From a checkpoint of a small image classifier.
Training: muon at rate 0.003, 10100 steps, held-out accuracy 76%.
Data: trained on photos of arthropod specimens (BIOSCAN-5M), 3.3 epochs.
Rows from block 11 of a small image classifier, named by matrix and row number. Rows with one number belong to one channel. Each number is 500 + 40 x the weight over its row's rms, rounded and kept within 0 to 999. All counts start at 0. Numbers have three digits each.
After each channel's rows are labels from the 100 images, of 14976, where the channel reaches its highest value: "top examples" is what is common among them. Only what is clearly more common there than usual is listed. The data: photos of arthropod specimens (BIOSCAN-5M). In brackets: how many of the 100.
# conv1: bottleneck pointwise conv (model.blocks.12.conv1.weight, 160x288x1x1), inputs 0-71
# conv2: growth 3x3 conv (model.blocks.12.conv2.weight, 40x160x3x3, transposed, each kernel summed), outputs 0-39

conv1.124:512441465445493506494460511499492496529550541524511493491472505544421495441505471419561535466447500508503469484486466520526494443496481475504508483541464504486566502543512527478503503502531405516415558482516456519548
conv2.124:464498518448459478489449549519484526517495548492437491498543525518550437493483508447519411514522433502590468535567450530
top examples: order Coleoptera (52)

conv1.145:545474519537499519534514486485511558478486503536505491491473482493581529516498558508504486454480563474483499438523546565649482489542480554509518462526490492427572517548488498484520506501526495543476518517490463517475
conv2.145:449540547477481512458505474440562411535500534527495511503466486559514505447460519529448598491502544566513549467509549489
top examples: order Diptera (67)

conv1.77:435469497496534515498468541520529492509521492484508511583517548472582480478499471500529575506514490500492505576441503462482537509520471521502482565453580489523508513501495505486496489502571499507512518488489561415574
conv2.77:578478501551558414525540477539465488469538565447513500519465526511528534506426455493494422517499518438540472452484536507
top examples: order Hymenoptera (59)

conv1.108:489485477517453528502495479528533557483483520513528524552535479447529539475497478501479507440519450535499429530489563536534474453476487440570599489432541465553488449525572468512480503577464527487450477528504429432508
conv2.108:563513501577533461461506499537574513468574468512564466479541468503472540536538490527427422509488499504577522477454504507
top examples: order Hemiptera (29)

conv1.31:495518492454514463438485615526509484548486460485498492478421528466417559472524547507493538524497510503503546507524465546575477505458450470518482480535482581475546477507453608568516485512488461485494480509521408442575
conv2.31:466502480454471528436462461507479450526497513477466511502463474506444498484469463640463459495468426558470450466516483483
top examples: order Lepidoptera (39)

conv1.135:528457495483533502512482488523510481466504543568499503486489487548482490511485507546456528526451479533540494473478499501568430551449537620477541524552519531471467546512486585458479470476416540470451521502542478529628
conv2.135:500548497543528503514446515495494501485484490461524415483498551471514530573520494593532492491483489635513502463488477567
top examples: order Coleoptera (58)

conv1.42:498561491466503536486444490501485474507501484469505492553520467470549489489479425521502485645566502525477541499505509513477523515584468481554533459491461539483475470529425446474520521498468538446487436528530539452468
conv2.42:522488500572502445507577463487534538477578422518538563440564550529520446527508509501460487536549518469525537486521523538
top examples: order Coleoptera (46)

conv1.90:470485523430401493469537543501505448462562525548457499459525527475515534515462463523453493463472467547491529499440497448547485430450484487504478441541517567562491431474544534530470441517505527530601447496490399507568
conv2.90:576463482497514474466518559471543548462508548458529482451524484502544405460441503517466455489531533523543441555482557541
top examples: order Coleoptera (50)

conv1.78:447466496530507504500465507531432527436463458493523500495523478516526574459485435531480490586539488505511500526505454469535551496604531487473476496474457482457496446522536450490497525483526513538382452566466439517554
conv2.78:503510480519521496507493466611503477470473469496560588480499489498506491509517442465513523516480503423427534393484558484
top examples: order Coleoptera (42)

conv1.120:467489518535497470565491538594509395500485484460565445488485499453535429473512494487412539460475519510458476543522436540494466453482494502497505491482457496491583526512495539423461531470458453447479520468550513465522
conv2.120:551521449559520502455475452578607479498544494499508506433485464507412464509507500544571480487459512498522481458458523509
top examples: order Coleoptera (41)

conv1.32:498492554549508505543495519502467513465508486539464473487426460489462506494525437541523487503438576524522589487552470473511430503502539438536442556489508501509485495481484447446546463531532486443509543456545514510490
conv2.32:512476463592542529444602535569517493430488487458483473513508461529481535509529490489487439469520495412561513514495520487
top examples: order Lepidoptera (28)

conv1.126:472544465425556460525518519529460562487540527482529505479512480537529433532492531417463528596505500448509453513516456474531425462517527552445448513444548524446523488503563515502482514557510450465550436497511450434479
conv2.126:510439483541426513467483509525513562474533496471372509509502513486581455431479492505481425463499490508490464558514485517
top examples: order Diptera (74)

conv1.107:549437481569472469511546509558495490519484495510567455485518552431481543503499532549472485485520483446496474476459481461481510526474540507474481466488560516507460531435513460491464488512466521534605480515509457513496
conv2.107:509526512476504513523456503587544472504483491489518459538488487495499477473540526616525487512505521499504497664500496504
top examples: order Diptera (65)

conv1.110:535461433517531463537479549457515552485511489512500494504502463471544446507472497554462521435468453531507512464458450544539518439473505467507484514557457484475577573540483462487554530520464496531480510439497557520417
conv2.110:446487539534512514441436452488561452436425520503538442509534548537462476465495493506500427439470517467548484495507556462
top examples: order Diptera (62)

conv1.59:545531498533452501535540511514490531535483484485475494461517511504485435468463480520573501482454491517460525467494473587521563478515442507511507524535488504490544587548511560521538548512509487530489508507502456485419
conv2.59:446453558506545476504456442455478528510467548441514527502500542467536461483462498484548387472456528467547461472501545452
top examples: order Diptera (65)

conv1.70:444550467488517528471495472541517438517516502502525514513512499487460552544504497483478480465542515508545524507472496452506542438466525501457484496489494492464517485476487417527477543498504531497512507479505568500561
conv2.70:427488447474499516466450444504486478528448501493530594547445496522422506492487474467480539464530496533462498449428576504
top examples: order Hymenoptera (50)

conv1.149:491508512538492471510459466486488462492545525462453543488551492509391526570503420516511492524457540404471531484515485490471512514523486495519491551559485493518521488521518472537503555477561489511454556537470516478500
conv2.149:485467493532473566484520506460481463534449510539471421483537469523417524500472426453437494571509503507448453442549519471
top examples: order Coleoptera (52)

conv1.66:421412429505555518522483407434499507465498508489495502565457497449480526533476474519501493487517513558501505478469433450498506484450511458467510586543551537437480474452479506483504476542523499490499491471505536581492
conv2.66:465520510519499486432571511569541476462511557519533581513533537569560542454478526506506449528500443457484537428480500491
top examples: order Coleoptera (41)

conv1.123:490479504479478472478439503499407497467470513503511464514498525467506510468493568575502572544591597512551501523551439446444537529497565645496443529496500514494464521460465544456485502484543527457412530483560476454552
conv2.123:460438465522545494564489512505494514440481490525524555513509471486531508451501512521464563505590555619485477464437492501
top examples: order Coleoptera (53)

conv1.117:403486471541555568459417511485512486481462541516535542441433565417599480527499467525484438541464480513529492525520505550472485584453471455457489505489584518479491492506549481465491463491549477515511528531484549440473
conv2.117:476435481548510449484588535460519516522542484471441494529517554509607479510491517485435513545527487445570511543516534517
top examples: order Lepidoptera (32)

conv1.1:485542499477509511565570474507474475559515507493499505425501441478503492493516523521507455472463533508524471465562482513560491539631506614518509559498492538515500472536484513543526554495557518477486488484499421476503
conv2.1:486469507551458597502496461464551461461481494567489507445538507481529497457491506498526498519478497605409490471570505466
top examples: order Coleoptera (69)

conv1.84:438476528486515516485525513485512487501479480512395477543428559428486533460480533564504537463580470481519480467480466443476490451520533531531519456440448520476466501474557523497459488448521534496436465531509485584596
conv2.84:467433475466573482525516509522459486485491536495549605533478452508478508475452459501485450445558489449494512433423532496
top examples: order Hemiptera (29)

conv1.150:542510519443550594506590507467440481466447501541516451516496564508609438439519472546490465432470504503494456493491446514508535463471491534519546514474557446533488466499513533537448522495516532457523487494503490476533
conv2.150:522468475471513451401529480476466528560560509505415473488512491489493455504456512458410488396496505514519508524478546516
top examples: order Diptera (61)

conv1.37:498463479502469482453529527449523565452455507486491557500560474508480502533520522491519482573542492488491427541493512574470493454482478540500545472417578508608535530438538484523456556507488555490499503481519477499471
conv2.37:543513508534504471459544482506574525498515517449468453468528488441526487474472473534407429455495572448549440470484550518
top examples: order Diptera (61)

conv1.147:576503576563512503499453527444475473473514448469545500440510520487608611501500470522541568476565452415492471550496450463520548607553462481495532478499441555549562481478491524511491519493527484492518544508450479500436
conv2.147:505501498582548553518593507589504528481582460496500504515494463473494516471537470581523546479529487486530490556547450519
top examples: order Coleoptera (56)

conv1.38:535568492573541486491454495508583484518504512524546513495543508543477570530526466493544450570481579540469499502504522440493502536465450529486449550407505458472452421493467572503512500505564521530527530523443527536494
conv2.38:523530512572504453491561578570513475499529455507456519498511472511527542490550517536476600556484430449535539509543486514
top examples: order Coleoptera (37)

conv1.62:414498495512531517589493532545480502496471521498465477586446432520473442508513442442459433495500516497517471493481482529465488530601475434453492459476499477477511519505483538530481469497488468470427458542489490492553
conv2.62:512537490508506532530432490495499498534555553541559443476510516527473442507449481489588423554528419461541492488552535488
top examples: order Coleoptera (37)

conv1.152:526521500450498488439496507473532461468554528494473487528535488566512509488521550456548508603524485519503498509482532470498495436451497514546510435509514484434527497517492439493467490553542547527511482482491536512458
conv2.152:551433468540515471443540608486511532528489454511531418517482446516518448424507519456521554525447494528519505477525519495
top examples: order Coleoptera (72); family Throscidae (25)

conv1.53:460540497512511503561485469478520478516515492491510449506461527510481617475515523515494491458502532489482518527472442454481512428490408478508504505470470506465513460431446460544463531573505536543441478443456507433546
conv2.53:469512486388525439535509480528504478513473504509570467472444470519456521480493487543490538482526489447464547604464433489
top examples: order Hymenoptera (58)

conv1.111:531501558446449530566529428428462468477499533451444548505502461545569504525473431479525591519468500459496469486544496481498489555523471524501502471504460536499535498505533512483520502476562480572507477481495497453514
conv2.111:485463457561533509496506483495543555455536457580494463496585477532524532521537446532478468476510501546502467412583518468
top examples: order Coleoptera (89)

conv1.154:505497500483431514528416494477491557502527511505504516509507500558463482490488474466493523453569460503548477527495464510486491568459555505485517506539461516464507501520552536475504547467487501513388497485529432509573
conv2.154:471525471559469474559417475473459518446483523480555442446461566516574483560476525426508489487480468512516470533538472532
top examples: order Hymenoptera (57)

conv1.46:521465494466469517501437483520487518476494520547465510528557534512479461544474437511520486565547496498483493493512524494485623506510535478504529461521515521508500482492519446513479446506521507485519481453491506464486
conv2.46:504551486537466483528408487529492472457473417449515539537518558538422494537512482425447513449475473478483509472475566505
top examples: order Hymenoptera (43)

conv1.22:539489495519557466512521461477496527498487457483490482528517554451478586511529555452444478466495459494538505440467487528534473563479530602451474503466474506483474536520488424480512494487472514609513474476505510483532
conv2.22:505466529524529495623591482556510507484514478498486519488523457465558501473523517561488432515557525491419534489536471480
top examples: order Hemiptera (33)

conv1.119:474485545456495497525442473502560466516491499518485485525456456502524604546461468489439457470530500487504467462503537501493532489514506466531499525558464440516479455438452381469448445455540523482487480511518533592515
conv2.119:484515482513510470532495525549541526488488497501567607515472515485547531438485471474499595497597538451468538445494486466
top examples: order Coleoptera (39)

conv1.63:481519521504482523441473553508447454506468462532515476479453489501525481454515526478512477532508459569478451511497430475516533471434518507486524516488452523553522468457429541511531508459532485505457509477495512520456
conv2.63:522520528559556465467537468483515515560547490413502500455470445493455483504487505548481447543534518532582463460432554468
top examples: order Diptera (60)

conv1.28:482507539482502486519493486529515462543504503495469502464499512493499395499467466439497536454449503477493520484515500508505524468481452553592457512463593495479472507473568464435452529514503489452544449473525487493477
conv2.28:543534523449485572547441522463547492531524514524465545520609484478534481487537546473535503490497618494480496487482456508
top examples: order Diptera (75)

conv1.103:495510476500479511523542487576512527542513494534451488533455515506493496529510505491509510505530421515511513478468472524511452466481513476506489537513453488446523514556518511502512505500495570458470531471486551510534
conv2.103:448546476469529446452471535420496520495440476496507490505440581500459474552497490437541542532460480509419490448521455526
top examples: order Hymenoptera (43)

conv1.45:398457503492487522511467507459466482494521428498533525503409466456534511532500485430507496496525526512510493543534472512525460536511505497477539475510427518513511470511494539489421489519452548585546444502559511497497
conv2.45:489495517521543574480603546520527572449553465519462532486554544422506475472503508450514514546545511506566498460492534502
top examples: order Coleoptera (62)

conv1.27:500502469534549552478455506492463536520494507528500487488482483495533511441503476485470477476508474468517458456498468520506476532547541548453497459490442510496507517507482578513512557471459492488434507496491517470516
conv2.27:495541469524462465533489476421469485510507547529512447468475563474599518584470479465494465485516489593506492510537431508
top examples: order Hymenoptera (55)

conv1.56:443492494435460514466527489547489432493535530481455508447491489478442441526487506483488452462447455492552500538530532492434477467529539570455542473559477523414461482563490459510503523555511486466584498495491547519506
conv2.56:504561512455508438445568512520526557512554484535423543487553510461458486563487505520450453511491545497489491459505404521
top examples: order Diptera (72)

conv1.144:495516489506472488503484476528552522509497527508513481493477445481514450508473439482534511484501547465483497471489455555578512491483473434437563487522454487433531534552540447475531503504517476541488531557520544521503
conv2.144:501528527522490481502420491461514469451444516481488587508459502524415510490494477424489520461461496464498509384493556528
top examples: order Diptera (65)

conv1.24:435485523471446477546452511505585471474483497475512548474538519527515561467499533483492494539443430499466514476519491457463493556522458480568470558534486531612480413493487523488505552461457517473537524514512533472536
conv2.24:579473442580534558455546484501523515532577502523555487505438473509489465499530482559470478509509465427506440472515475553
top examples: order Lepidoptera (30)

conv1.33:497554527481461495492523518487469448529466487436533472586542495495539445538522482532491481551505491474540522518501483568433555508495511517485546548508591497497499486536468554518455507464501483441485503520466530468525
conv2.33:532495456549487445494588534445452481552574513487421513479526465505564552520492497543412520501506451485480527471531518489
top examples: order Diptera (60)

conv1.141:461484524565464556474498539468525508473519513539502543457536518451536456519461517492485503451493453553489507477526558465536497531464441491535553505493586487562454460500454532508595485504460524468470552560467545494484
conv2.141:503506529553505389487570498558564523480504452426459484512516507475574546508538494471485512450477512441538556537493529496
top examples: order Coleoptera (42)

conv1.114:521500490521511469517503463498519506482536465390458522567472483448507515486486533477556524600471517548446450450521549512472507484570501475466475511545498501513521470501451507473549485555539501435512490494451529446524
conv2.114:543506431545552544536436464520468539499466524547474561514476544485559500510495507492486556540505432459542425461541562476
top examples: order Hymenoptera (48)

conv1.99:495498507471483476526408519550466423506464563489521472488480486487573427550511520457481497513545519538510474532555487505543468481567486526469489516490502503517458461497441505442516528482407498493492562474476467554422
conv2.99:536512488587511431548481495547559475536535570530488543483556471526437563515573472467476580500476507467513490495529501478
top examples: order Coleoptera (39)

conv1.75:453509515561512464515549448571543460447504535487485503491544493517457517540486582537455515486449475487496553502453503510530520518492550499527500456521513506502420567496456478482472494513446525496534514484499472520443
conv2.75:469494479528484632455474451657505483462504496507514543466487486503483501494505463500531470502491459466502494468465486497
top examples: order Coleoptera (36)

conv1.153:478512510447516476537520518522505511485500571477485498534533456550479452532498533481480483571522524555509519610529465493494548438468458498502499494497487564465524581479448486474492467481462470476482493499550466504428
conv2.153:498554475559484545434483430552547541477493421465556502499446477526428493525572536474498515502460440525518467460515476481
top examples: order Hymenoptera (56)

conv1.125:546466523464451487495504564442507511516526447528475480540433548516522522510506452480555453502510533496492480457516433537543544451502497448521529496527505559477545533500468500473486449505534411555512527520549564536430
conv2.125:481545480528509478487584444598496522499552486491488501493586486515520553585524493406488509537466466522518536544494511513
top examples: order Coleoptera (36)

conv1.91:497563435521529483495524491526465560550484469505500518494459537526524475505517609515506488524517454450477534486525532509496415578516522498502515494551402536528462465528429618523485457464509558524511506573556463476533
conv2.91:515501530520482487461497529467502493556512502491493515491445518528525462535508522595525408512466527523522462433640501481
top examples: order Hemiptera (39)

conv1.23:497534478488497539483463507484499444506516527468498502501499514568489450534519467525493475566492594501501527490492541484536518472490430507465482488545544558475513495447536533482451502487512528477540568452470580507446
conv2.23:451487484447522439541494464462503577527487506527420584517546515457461469504514542421509553502494479450572489492526461500
top examples: order Hymenoptera (62)

conv1.16:518512515522518541463494538455545451496504500496462487456443481540523537492510504498525529513561500487513504460492520471538515512475518489485495580498466555459484498494527558466498572451522538505521497482490506499494
conv2.16:503566452510486507501433409508492437452446500503603547545458584502486539525473459542515511513493505496463489530458502509
top examples: order Hymenoptera (57)