Rows from block 28 of a small image classifier, named by matrix and row number. Each number is 500 + 40 x the weight over its row's rms, rounded and kept within 0 to 999. All counts start at 0. Numbers have three digits each.
After each channel's rows are labels from the 100 images, of 14976, where the channel reaches its highest value: "colour at peak" is the nearest of a few named colours to the mean colour under the peak. Only what is clearly more common there than usual is listed. The data: photos of arthropod specimens (BIOSCAN-5M). In brackets: how many of the 100.
# conv1: bottleneck pointwise conv (model.blocks.30.conv1.weight, 160x504x1x1), inputs 126-251

conv1.82:544483503537521633386517490479486573546510541524541503477436451509526492570529487479477476475509405481535541465479465472449528453561597496511503453506448472467512519530550482508470538492555459449484443524475414534483551466539449478494507526567464497498523458510451488518514468490467493464479510420488555513542549556503483503553480474506440501533487511508467492425515535517598458
colour at peak: grey (55)

conv1.91:541495511558560575544526512531493555454521486445497522420479537556496495497543505483507531556430495460512493519491601486516407508438564479572542523643512471519510504434469490457467495483498494527553517532507463514520467568508585435473434506470497487569487481434557497454478491444449497535556500520509489501516512559513483476546431496429512472523489513500536538472572512557499508
colour at peak: brown (60); black (30)

conv1.63:421463500553425401510497519528507459523529479432507467482458457482484492429476568491498485569458485522475497430500587577566489491516552495488533463474518460479520480531511478465559448449571566597475483453489470547508500512427504457479511566513515442466514537464520481538460498471484482527529435471552502517500457569478499504488540530479512521388489551495492495416516500467494464
colour at peak: grey (79)

conv1.43:485490494504485503461525556500418497508478549463472458500470458480489514497488502483467535398515501603517409543510491555499552481506493500492570466536453529499463491488491524488539435466453545520433470509499518501466494542509525466485442524470530519492495488452544445486511507433497497417508629465528612498507456500494508591539535486446533511447480446514616542498490505471508552
colour at peak: brown (25)

conv1.126:506502504499495458532558500473536489475579540540495504525553532519465500487534484520495487495592574510510539506486482398487453572461441539535515545476513501483520539503541482486498479522498419464552545605540460527493433540486527557535497572439553474544559535680475439503492541554525479521482461490482480481527512524525491492456463465555482500475489437484469569420460495495470468
colour at peak: grey (55)

conv1.102:460492475458487520457491482526489491496479530545549438450516462538496479484516460439475471521542529507432520546471441525501453425446503504512511528518517423503501549555498535496504466507489454534509460495532472488568469455461451482483482473560547486506532448584540502515512398411396492524441448491552482493490564547495521551480474514503662524549488499526523452453549489557497486
colour at peak: grey (61)

conv1.3:539483548439546549522483577494497453445464523475490554582495511560496500519500504473567526506530516557553485531549561491476486463450445582469512501478498511550466453528425515525516509507520446464451476580517550513522486475561506457489481536424544533489549545486524505495540495595490478436441582453545493488498501509468517465489501524524455476383458507498508535514499538480530501
colour at peak: grey (31)

conv1.156:515555465538515546510464506547547571498485482474442528535513523518508483527538510518571481537467505480454511441507642491509479504545461494471549535466438527524460402514495485483474503433510528430526492517472506565498517577536551488558524499491466524510482538495485492482523509512414514494557498499502466491470510565514545564500502492490507560482511523556429666547470501524438458
colour at peak: brown (65); black (30)

conv1.54:503558484485538519540498513500490400502503493469481501482544569515532492518522458514468524485412494442473484547541594573488450550523506481484537518477448539475493475493512557500453603428494486443508532567536481499546522483500548515496434503536464434523458485490534499563495499461514450479537489523473502548499521526477534501464451459529489481463484438495559517417443472564442499
colour at peak: brown (72); grey (27)

conv1.49:535476487493533505553485488504489444512495485437459546469480486476463529516578475507506468446454514444492520489523473496468543471438533440486516473482490480481511518485506489463536450490469506404507508528421525420459548521639464534554521452475420452494492537530471547501579471613462404525447520484486498495472510493467528513516567498568479507508482464490452491496450511512483469
colour at peak: grey (41)

conv1.34:541536502507498448542533500506558491539466522542443442528434481478457467506513462532494468461494564523450484505506503495529508510556474554515535458491446523476492592487519514500487512450435481469521520519523502443515490546462530477505525472493563549451437475522535515512453496503498438429508465541470579510479436401570480537542467466440476532530483560470471475483499511471502520
colour at peak: grey (29)

conv1.10:499515452447397526492439494604538595478529556434480560513510478429486444576493493463545508495523517519498483525507504511463504523464498512528511481493515449468458530473515485520466508566575497514463502432439466489508474541478546535486548453457508490471498449503508476495453497536561474530565575496503501473450473497464576530434508513479502505477511504523609510457604504437401494
colour at peak: brown (75)

conv1.2:536484436468524469425515510492564534468519404462503458495502488425485458499534485476507507557473536600508454481486536556521499507546456536455516503488488484532466502464451482480533509471475470556593489468434471556452415518573497555487476495499511542514485484557584475476545489470634450507552365427423515508494483571506532479468496529502552502500497519462651557519503512498474525
colour at peak: grey (64)

conv1.60:547448520455529506555489513561464467514581500450483530537542514465556509469517510537473474519487448476513479480455526505467499533551485514547517571458477562496480503534471478492496494503497451532408549486435550479514434530448499494474559492464495458550526475445533502470590468520499548497516480561504530432510493469465541442513680536435478517505466511546492491502454443527535478
colour at peak: grey (48)

conv1.31:473467512515514519594500437508502465496525514519497543491479535472500435501541501498499538528495502439441454428475397465486498530465510457514545469469451531491446613482454506500479498545520503478462574472493451439511613540477523521465536498432504517479508470487549439498397523599548557521482453583482546500422450557490506480449476499609502430484470506471592434577450510529533462
colour at peak: grey (61)

conv1.87:536519504449502556625484455480501456500449548429509498456561451515520460550479460443486499514482462545468520528528468516514524529523539431481388484479515518474569461493496508511520456486502579497485472498493486416511421469494542476540468506493525432498498486532458463462532502515475449501575553432462534537452519538521502530504431484526514490481503456498518504472496483490430486
colour at peak: brown (54); grey (41)

conv1.68:472493514492492526499455489537456469506496471528394443524471494553451558506633530479491511452508543501486483536511515471508442443445528452485502504489430471499535467513489558496461509487497500580487478480525471521536508509456537538540482497526396493483530528514474506515538511540502465554566465525464514490460486567460519497450496519514540480589507491455524513515521541433447497
colour at peak: grey (58); brown (32)

conv1.7:476468475514490502519515513450485450487478447432504526444607568518480481482400429505486521537480480524481493494501483470501517433570470525505499552518517629516490493452465478496473530413477485520475509476520511476490526482602454514510495480470508507486470520441441483490492548498516548509478468484540524476554510491476494481522496498499515454489487556527566436577467508534480440
colour at peak: grey (66)

conv1.106:449494436506459569568442508495531521495519545514508548505420459464517509410514533518473521471459470483469512442497474456524554474485532481403481505522450550540530454487434540516524527529490509561573483511487548423495510503572454472500526466524466436496492535515417558460541523405496524499497541476452455498543452393499492482461528463506503492457472558485444461498447496533451483
colour at peak: grey (26)

conv1.95:492528478556444455473461566527559426502536443519507503508552534546446463480479462490570562452476498522464490529485503527478496464455480490540529574467609498539528437502507421490489481451471480517570498560569650492473485525508519516499487509577549494498514512546473438440515507485490502529495611505538484510487511439520563529496505516487505547517488531497468578418508451472575492
colour at peak: grey (58)

conv1.15:505526565434518474504493549466489522491491521524533479471547501453475470493504502501528546517464451499458477464477464460513455439453496489555501502542497582507506422551493459467537520563480533525477527490449502489447480597474476544475515506450475492438517449447470450500450524478526443494575522527532563534522472551448453450487520463529452474519498524527460525574545508538451480
colour at peak: brown (46); grey (38)

conv1.52:527478499507523563526493501473483458507480550476443524575479508540497482458572549496460488513463444466489425467487503540428530490554445495506496507537511512511516435488454537482516481559468568527431496518485529520483504441502457511456535444432488480482470537500363541479480529550455634459559564557459511500519489515501475502533528462477546558510482482507512503500483501503497480
colour at peak: brown (55); grey (43)

conv1.58:499462466482476526550508474504397439466514441452517515448505483585490495501429479508500505476548486450505466486498472449521476485531455492497422489527521564533430563486461498456511458552521492450526490435497449497484533430536530515484499455534546434506586492497547520474458497520448514499571555488528530507556460478538499497522484542509470470478524508497418527517453531485511463
colour at peak: grey (66)

conv1.5:448504511518445532521412545481491489517495540494457483511545550506531464503499511520454537468502544500520518534508525501571489513527512546529517567510550442524490566504592486512521554540467417474491546532532507486476509477477491511510495505477490472526500516493431502520432556576609425524464507441547457473471600476538470517517561527490569548397488537510482481517581540482605547
colour at peak: grey (51)

conv1.111:463450493525571468414495474498557553544464477534514469534538495461545451513492587482506535542502473491543552530539552540431501514489535463511473483496445523445447567483499489490482503575470486509537487588495498545452562486484552485518477563540472515512550452554503511484482453451412476466554493503537466494587527520465532528508476571511444559507498505542554438471421467528579474
colour at peak: grey (52); brown (43)

conv1.118:538517517512492541406546505510490471514520514532488565483504451498498463453478591526525454518520413467471518569494473484531519565518524450527486467544567533527487511450540460536520453526547496530508534535498513554476515498455510492497476470547524492452520507444572539487511488471552599560431520514478471491437484542525526495417525524501411447505488586519483499505622531536536476
colour at peak: grey (37)

conv1.157:497530489454478612432518493491517521488494518494517514466511487486436495652534486488496506541440478504510492514467499437506511531560534466505483466502500434527470487497498486510525493439509435456436482466487558509489538546451533489478558442484490446511447447534548470514487460471456478490484565469465540530481556493519467444508495520491536519485496482500471461367459489450576609
colour at peak: grey (59)

conv1.75:506503507500545405473535546571538506506533502405479488533489507517552532565396493485534520532626503497600475512520574544484471492550527549486441488490517518485478401463541470489471469514489494408546483532481431428497483451491503499522490494477434577470466443567620494533506572457562527537496376494533478522537533453512477496534509513534533552494499561531527499447432501572547418
colour at peak: grey (32)

conv1.144:458481460464524471424521454464495480460477418488469523515544546473518563451571481534465494530609514501533534515480500504544470515568452551469488488489514561496527547487491521538501504474514557398501479450503485520501484428558526543560485481445473551495509513489560510475565534552526508657465475487479459462552461431509521479499483500571565444456502519482557525416536475470500492
colour at peak: grey (42)

conv1.8:456478496524465499514472481495523510455500585562507433508555485529499492482515490471500497526477422574523477492535448509479527455537536480475510509588440449551471514503475534552556552547528484509418509438472427472472521522461521520480489479589478556564490497469473485466498522469495609432469525476492552492486534511492496500528488499507543487532511461557483502524535523452605475
colour at peak: grey (45)

conv1.97:509512528470584412475465532451517492482481484557532484495472473517557511467394421466501520524450509466548522485471466535552560558557525463458491477504485492470525486494489520506494460477512553593631507461454554539480423518501473499526469410529565543528496471585508507474551499489452453479530495519484537518467439484510521524497579519489592618522464417493546499532566478507472525
colour at peak: grey (66)

conv1.48:513532525536489562510488501554461540452458473512491477473480476457444560501576584500535494483574537502548464450514559488543520470493577427518542501496506433533552527509476479501492571486579485444475502452527459526482484486545541565494519500489473521554491508514494551520547439499529557471471475555464480467500535529480558454428546528539509465497529460500481539479558529490454586
colour at peak: grey (65)

conv1.0:571516533544526581506515448445526602511549531511466439509517494464481469550538496532531495493492473534486463489463553531495633480442491497496486515539585485438467541492542494493485463510564457500456441536519478509533523434453497497512531503484390498479446497519480506473520535502556537549456530493556580545469442533461513545501489544500520471553500457528548537514494495459508488
colour at peak: brown (33); grey (30)

conv1.125:523482504550483540435518479468592424514449511479509546470499533570489516533458522545501493534504534488530507545524497508466529496515562463473504515490502537534466521462516562511513525462510546492513470437466454545453561478458529469456504516522528505479499451421528545490503488505431517492473460574452549466533508548483510474570459454480405588559488485484562499516495478461446488
colour at peak: grey (28)

conv1.72:489508449525517475479503468469546510515478490507484425494491468497526480544516542511486487580456531471435497482523509541522507490498501545479465481510430469516509511490499516531470565479547479413569513500480483460504468517580497476449493470443478518475488513553463485497467509530541423467557517508471480553510451395477531540489519557599442541470489480474530501530480472465457461
colour at peak: grey (42)

conv1.159:485444502543444458458515495503530487511520496493461470428489528497550482477548534469528490549565422522532594520484503575570456540471494496508560519458481495464484480523511524440490522512561498449498506423438515502440461536504496509508490426474435502552509450459502498484518542523511552515459473445505492504509521531469476487543484528587499437437516473459537509486500511485558520
colour at peak: grey (49)

conv1.89:484525503509521487437480522484467534518491441514588444472531462475520478473546496509495501405521497494498509584505559584454466493436451564491507528543513407551470648600468463470475489460489474482470481541499500441512551473579494500456496473548539475473484504502565525478511491490466533459541474528537610513534483463551502519491430466507522506474500506504538459580447474548462514
colour at peak: grey (53)

conv1.143:525472542531468447514476481498529515475527554523475516564580495475532539498463523475519549485483380547534498501469452577502510437554506517447500448503496468517552499490471506511511513576509569550510502382504458523482495464531443467506470549521536519489492483394542390511491481457497512503550559494439464465489525495489537507532479562521492450525492531462485474519473493534523494
colour at peak: grey (51)

conv1.4:469515508492498452535493491464494492512519434446505485486525436444524527563485429439466511507484552525473518477462515500482495481514476546506520482521509556500506443473528518506533469509470521480435482490446483533541570469533500627534524520441448514509501464561491474577531472522519509517440469514472569502469638411532527477466557422383465523518480531452476469550491532481486492
colour at peak: grey (29)

conv1.110:524523485484464415502465488500490504479487453548495483517488476509532483540488533457519461517517450530497541553505454506554548518542543484515500507486434459479535556484527484543486451491545472525511525408496503530486505552487510438495524576583487477544551505418452515494505527468512589452428437503485504491437488463472557541464505537473390524494492490500501479544489511506528512
colour at peak: grey (59); brown (33)

conv1.94:490487510513448435512513499521610494527513476505520494487445492504514509494474576483489541522459465430420533564520473503428535524492494463486478511481535602511443617543568495483485597539488452476515471494484487512478480486473495534508490604427444557511479411516509452487515512556491535470483472466505504482471466525470537482554484447411460473475511484479495500623503551463481479
colour at peak: grey (45)

conv1.76:530474512520461521431527478470489446511522481525603482517465462526475475531476516468492523559511505507492442501433442500526503460520472444494468478472487539481414530491493487477547476420512476454496573445516520537460526490554513521513523497453513480494546461517624517510593530504491512474496574407497469492514464502532486438525532524497525536510522456463512574472496484469549465
colour at peak: grey (57)

conv1.1:493520479454464485499508455461564481499480507426475500502519448598559501472495473535496488448485440562472508478470478488490477530531452503562454445451421471509526476523481531536454581516505471438489489465506537562497556542537498496547525479452516538494445515470480511495470512500499435451503492442507483491501483415475522496483515504449500551529484532590446578534561503480424434
colour at peak: grey (47); brown (40)

conv1.53:519503520496469499531467509512464446479488465516577537436573525449495456425440513539462514493545492453469469528518504506481561510582521539507509488478526533502446527543470505497456445561446512484462479521487508561579406464540484463497480502436525540524461534475496527493529467484438446559486561497517543535539511537493477455447537527487415553489501533465588523500458505553464551
colour at peak: grey (49)

conv1.83:448537474496522483479468524506468445494485536508518476528427476551498509496588568482439447454510500461541480497519557496488468460456480471436534536529468514537529473427565495503494532463420529553490512473522510451381480495462484490481475450503465536496553520593556480498549483555439426532508467516570502466534459453504501512463513605483559519468528525490512522440492521479468506
colour at peak: grey (48)

conv1.14:509508496497475495495494538514497569481501446451513485443456482517489488459491543526523476582489496513508507543511599513487474460540437513490539485477418521513532464499499438511486486589473416520489529501499514472447405504474524532489542485485437538534487478647543491492524432452518484431578594509546495502496481544501481479478577491472490479566515454508513585439477517540507536
colour at peak: brown (41); grey (40)

conv1.47:481545521473429564487508498555444586486469481457500476545540494561447518465537512519518447491449486456494508479550535457507474506540487460498504534537506455487477548488503526491479458571462484537519447537555462456494492469446534513542509525534489510518581545425436524495479492529494606552533445573444514502496593529526443524482439485467438538497591564457537529525472533495540523
colour at peak: brown (44); grey (43)

conv1.158:518466512515541431467518533483492446470506570483446539470499609553496544438560510460521482509548496496548516555520524588527485418542525527476507528458471469566465501515511489517511526481485448548490515540474537502514535501500473552474566478498537492542564583423541487479499520449496516496563500479507486528495472495529481542526510495489456435479604555445442525492473540490545522
colour at peak: grey (77)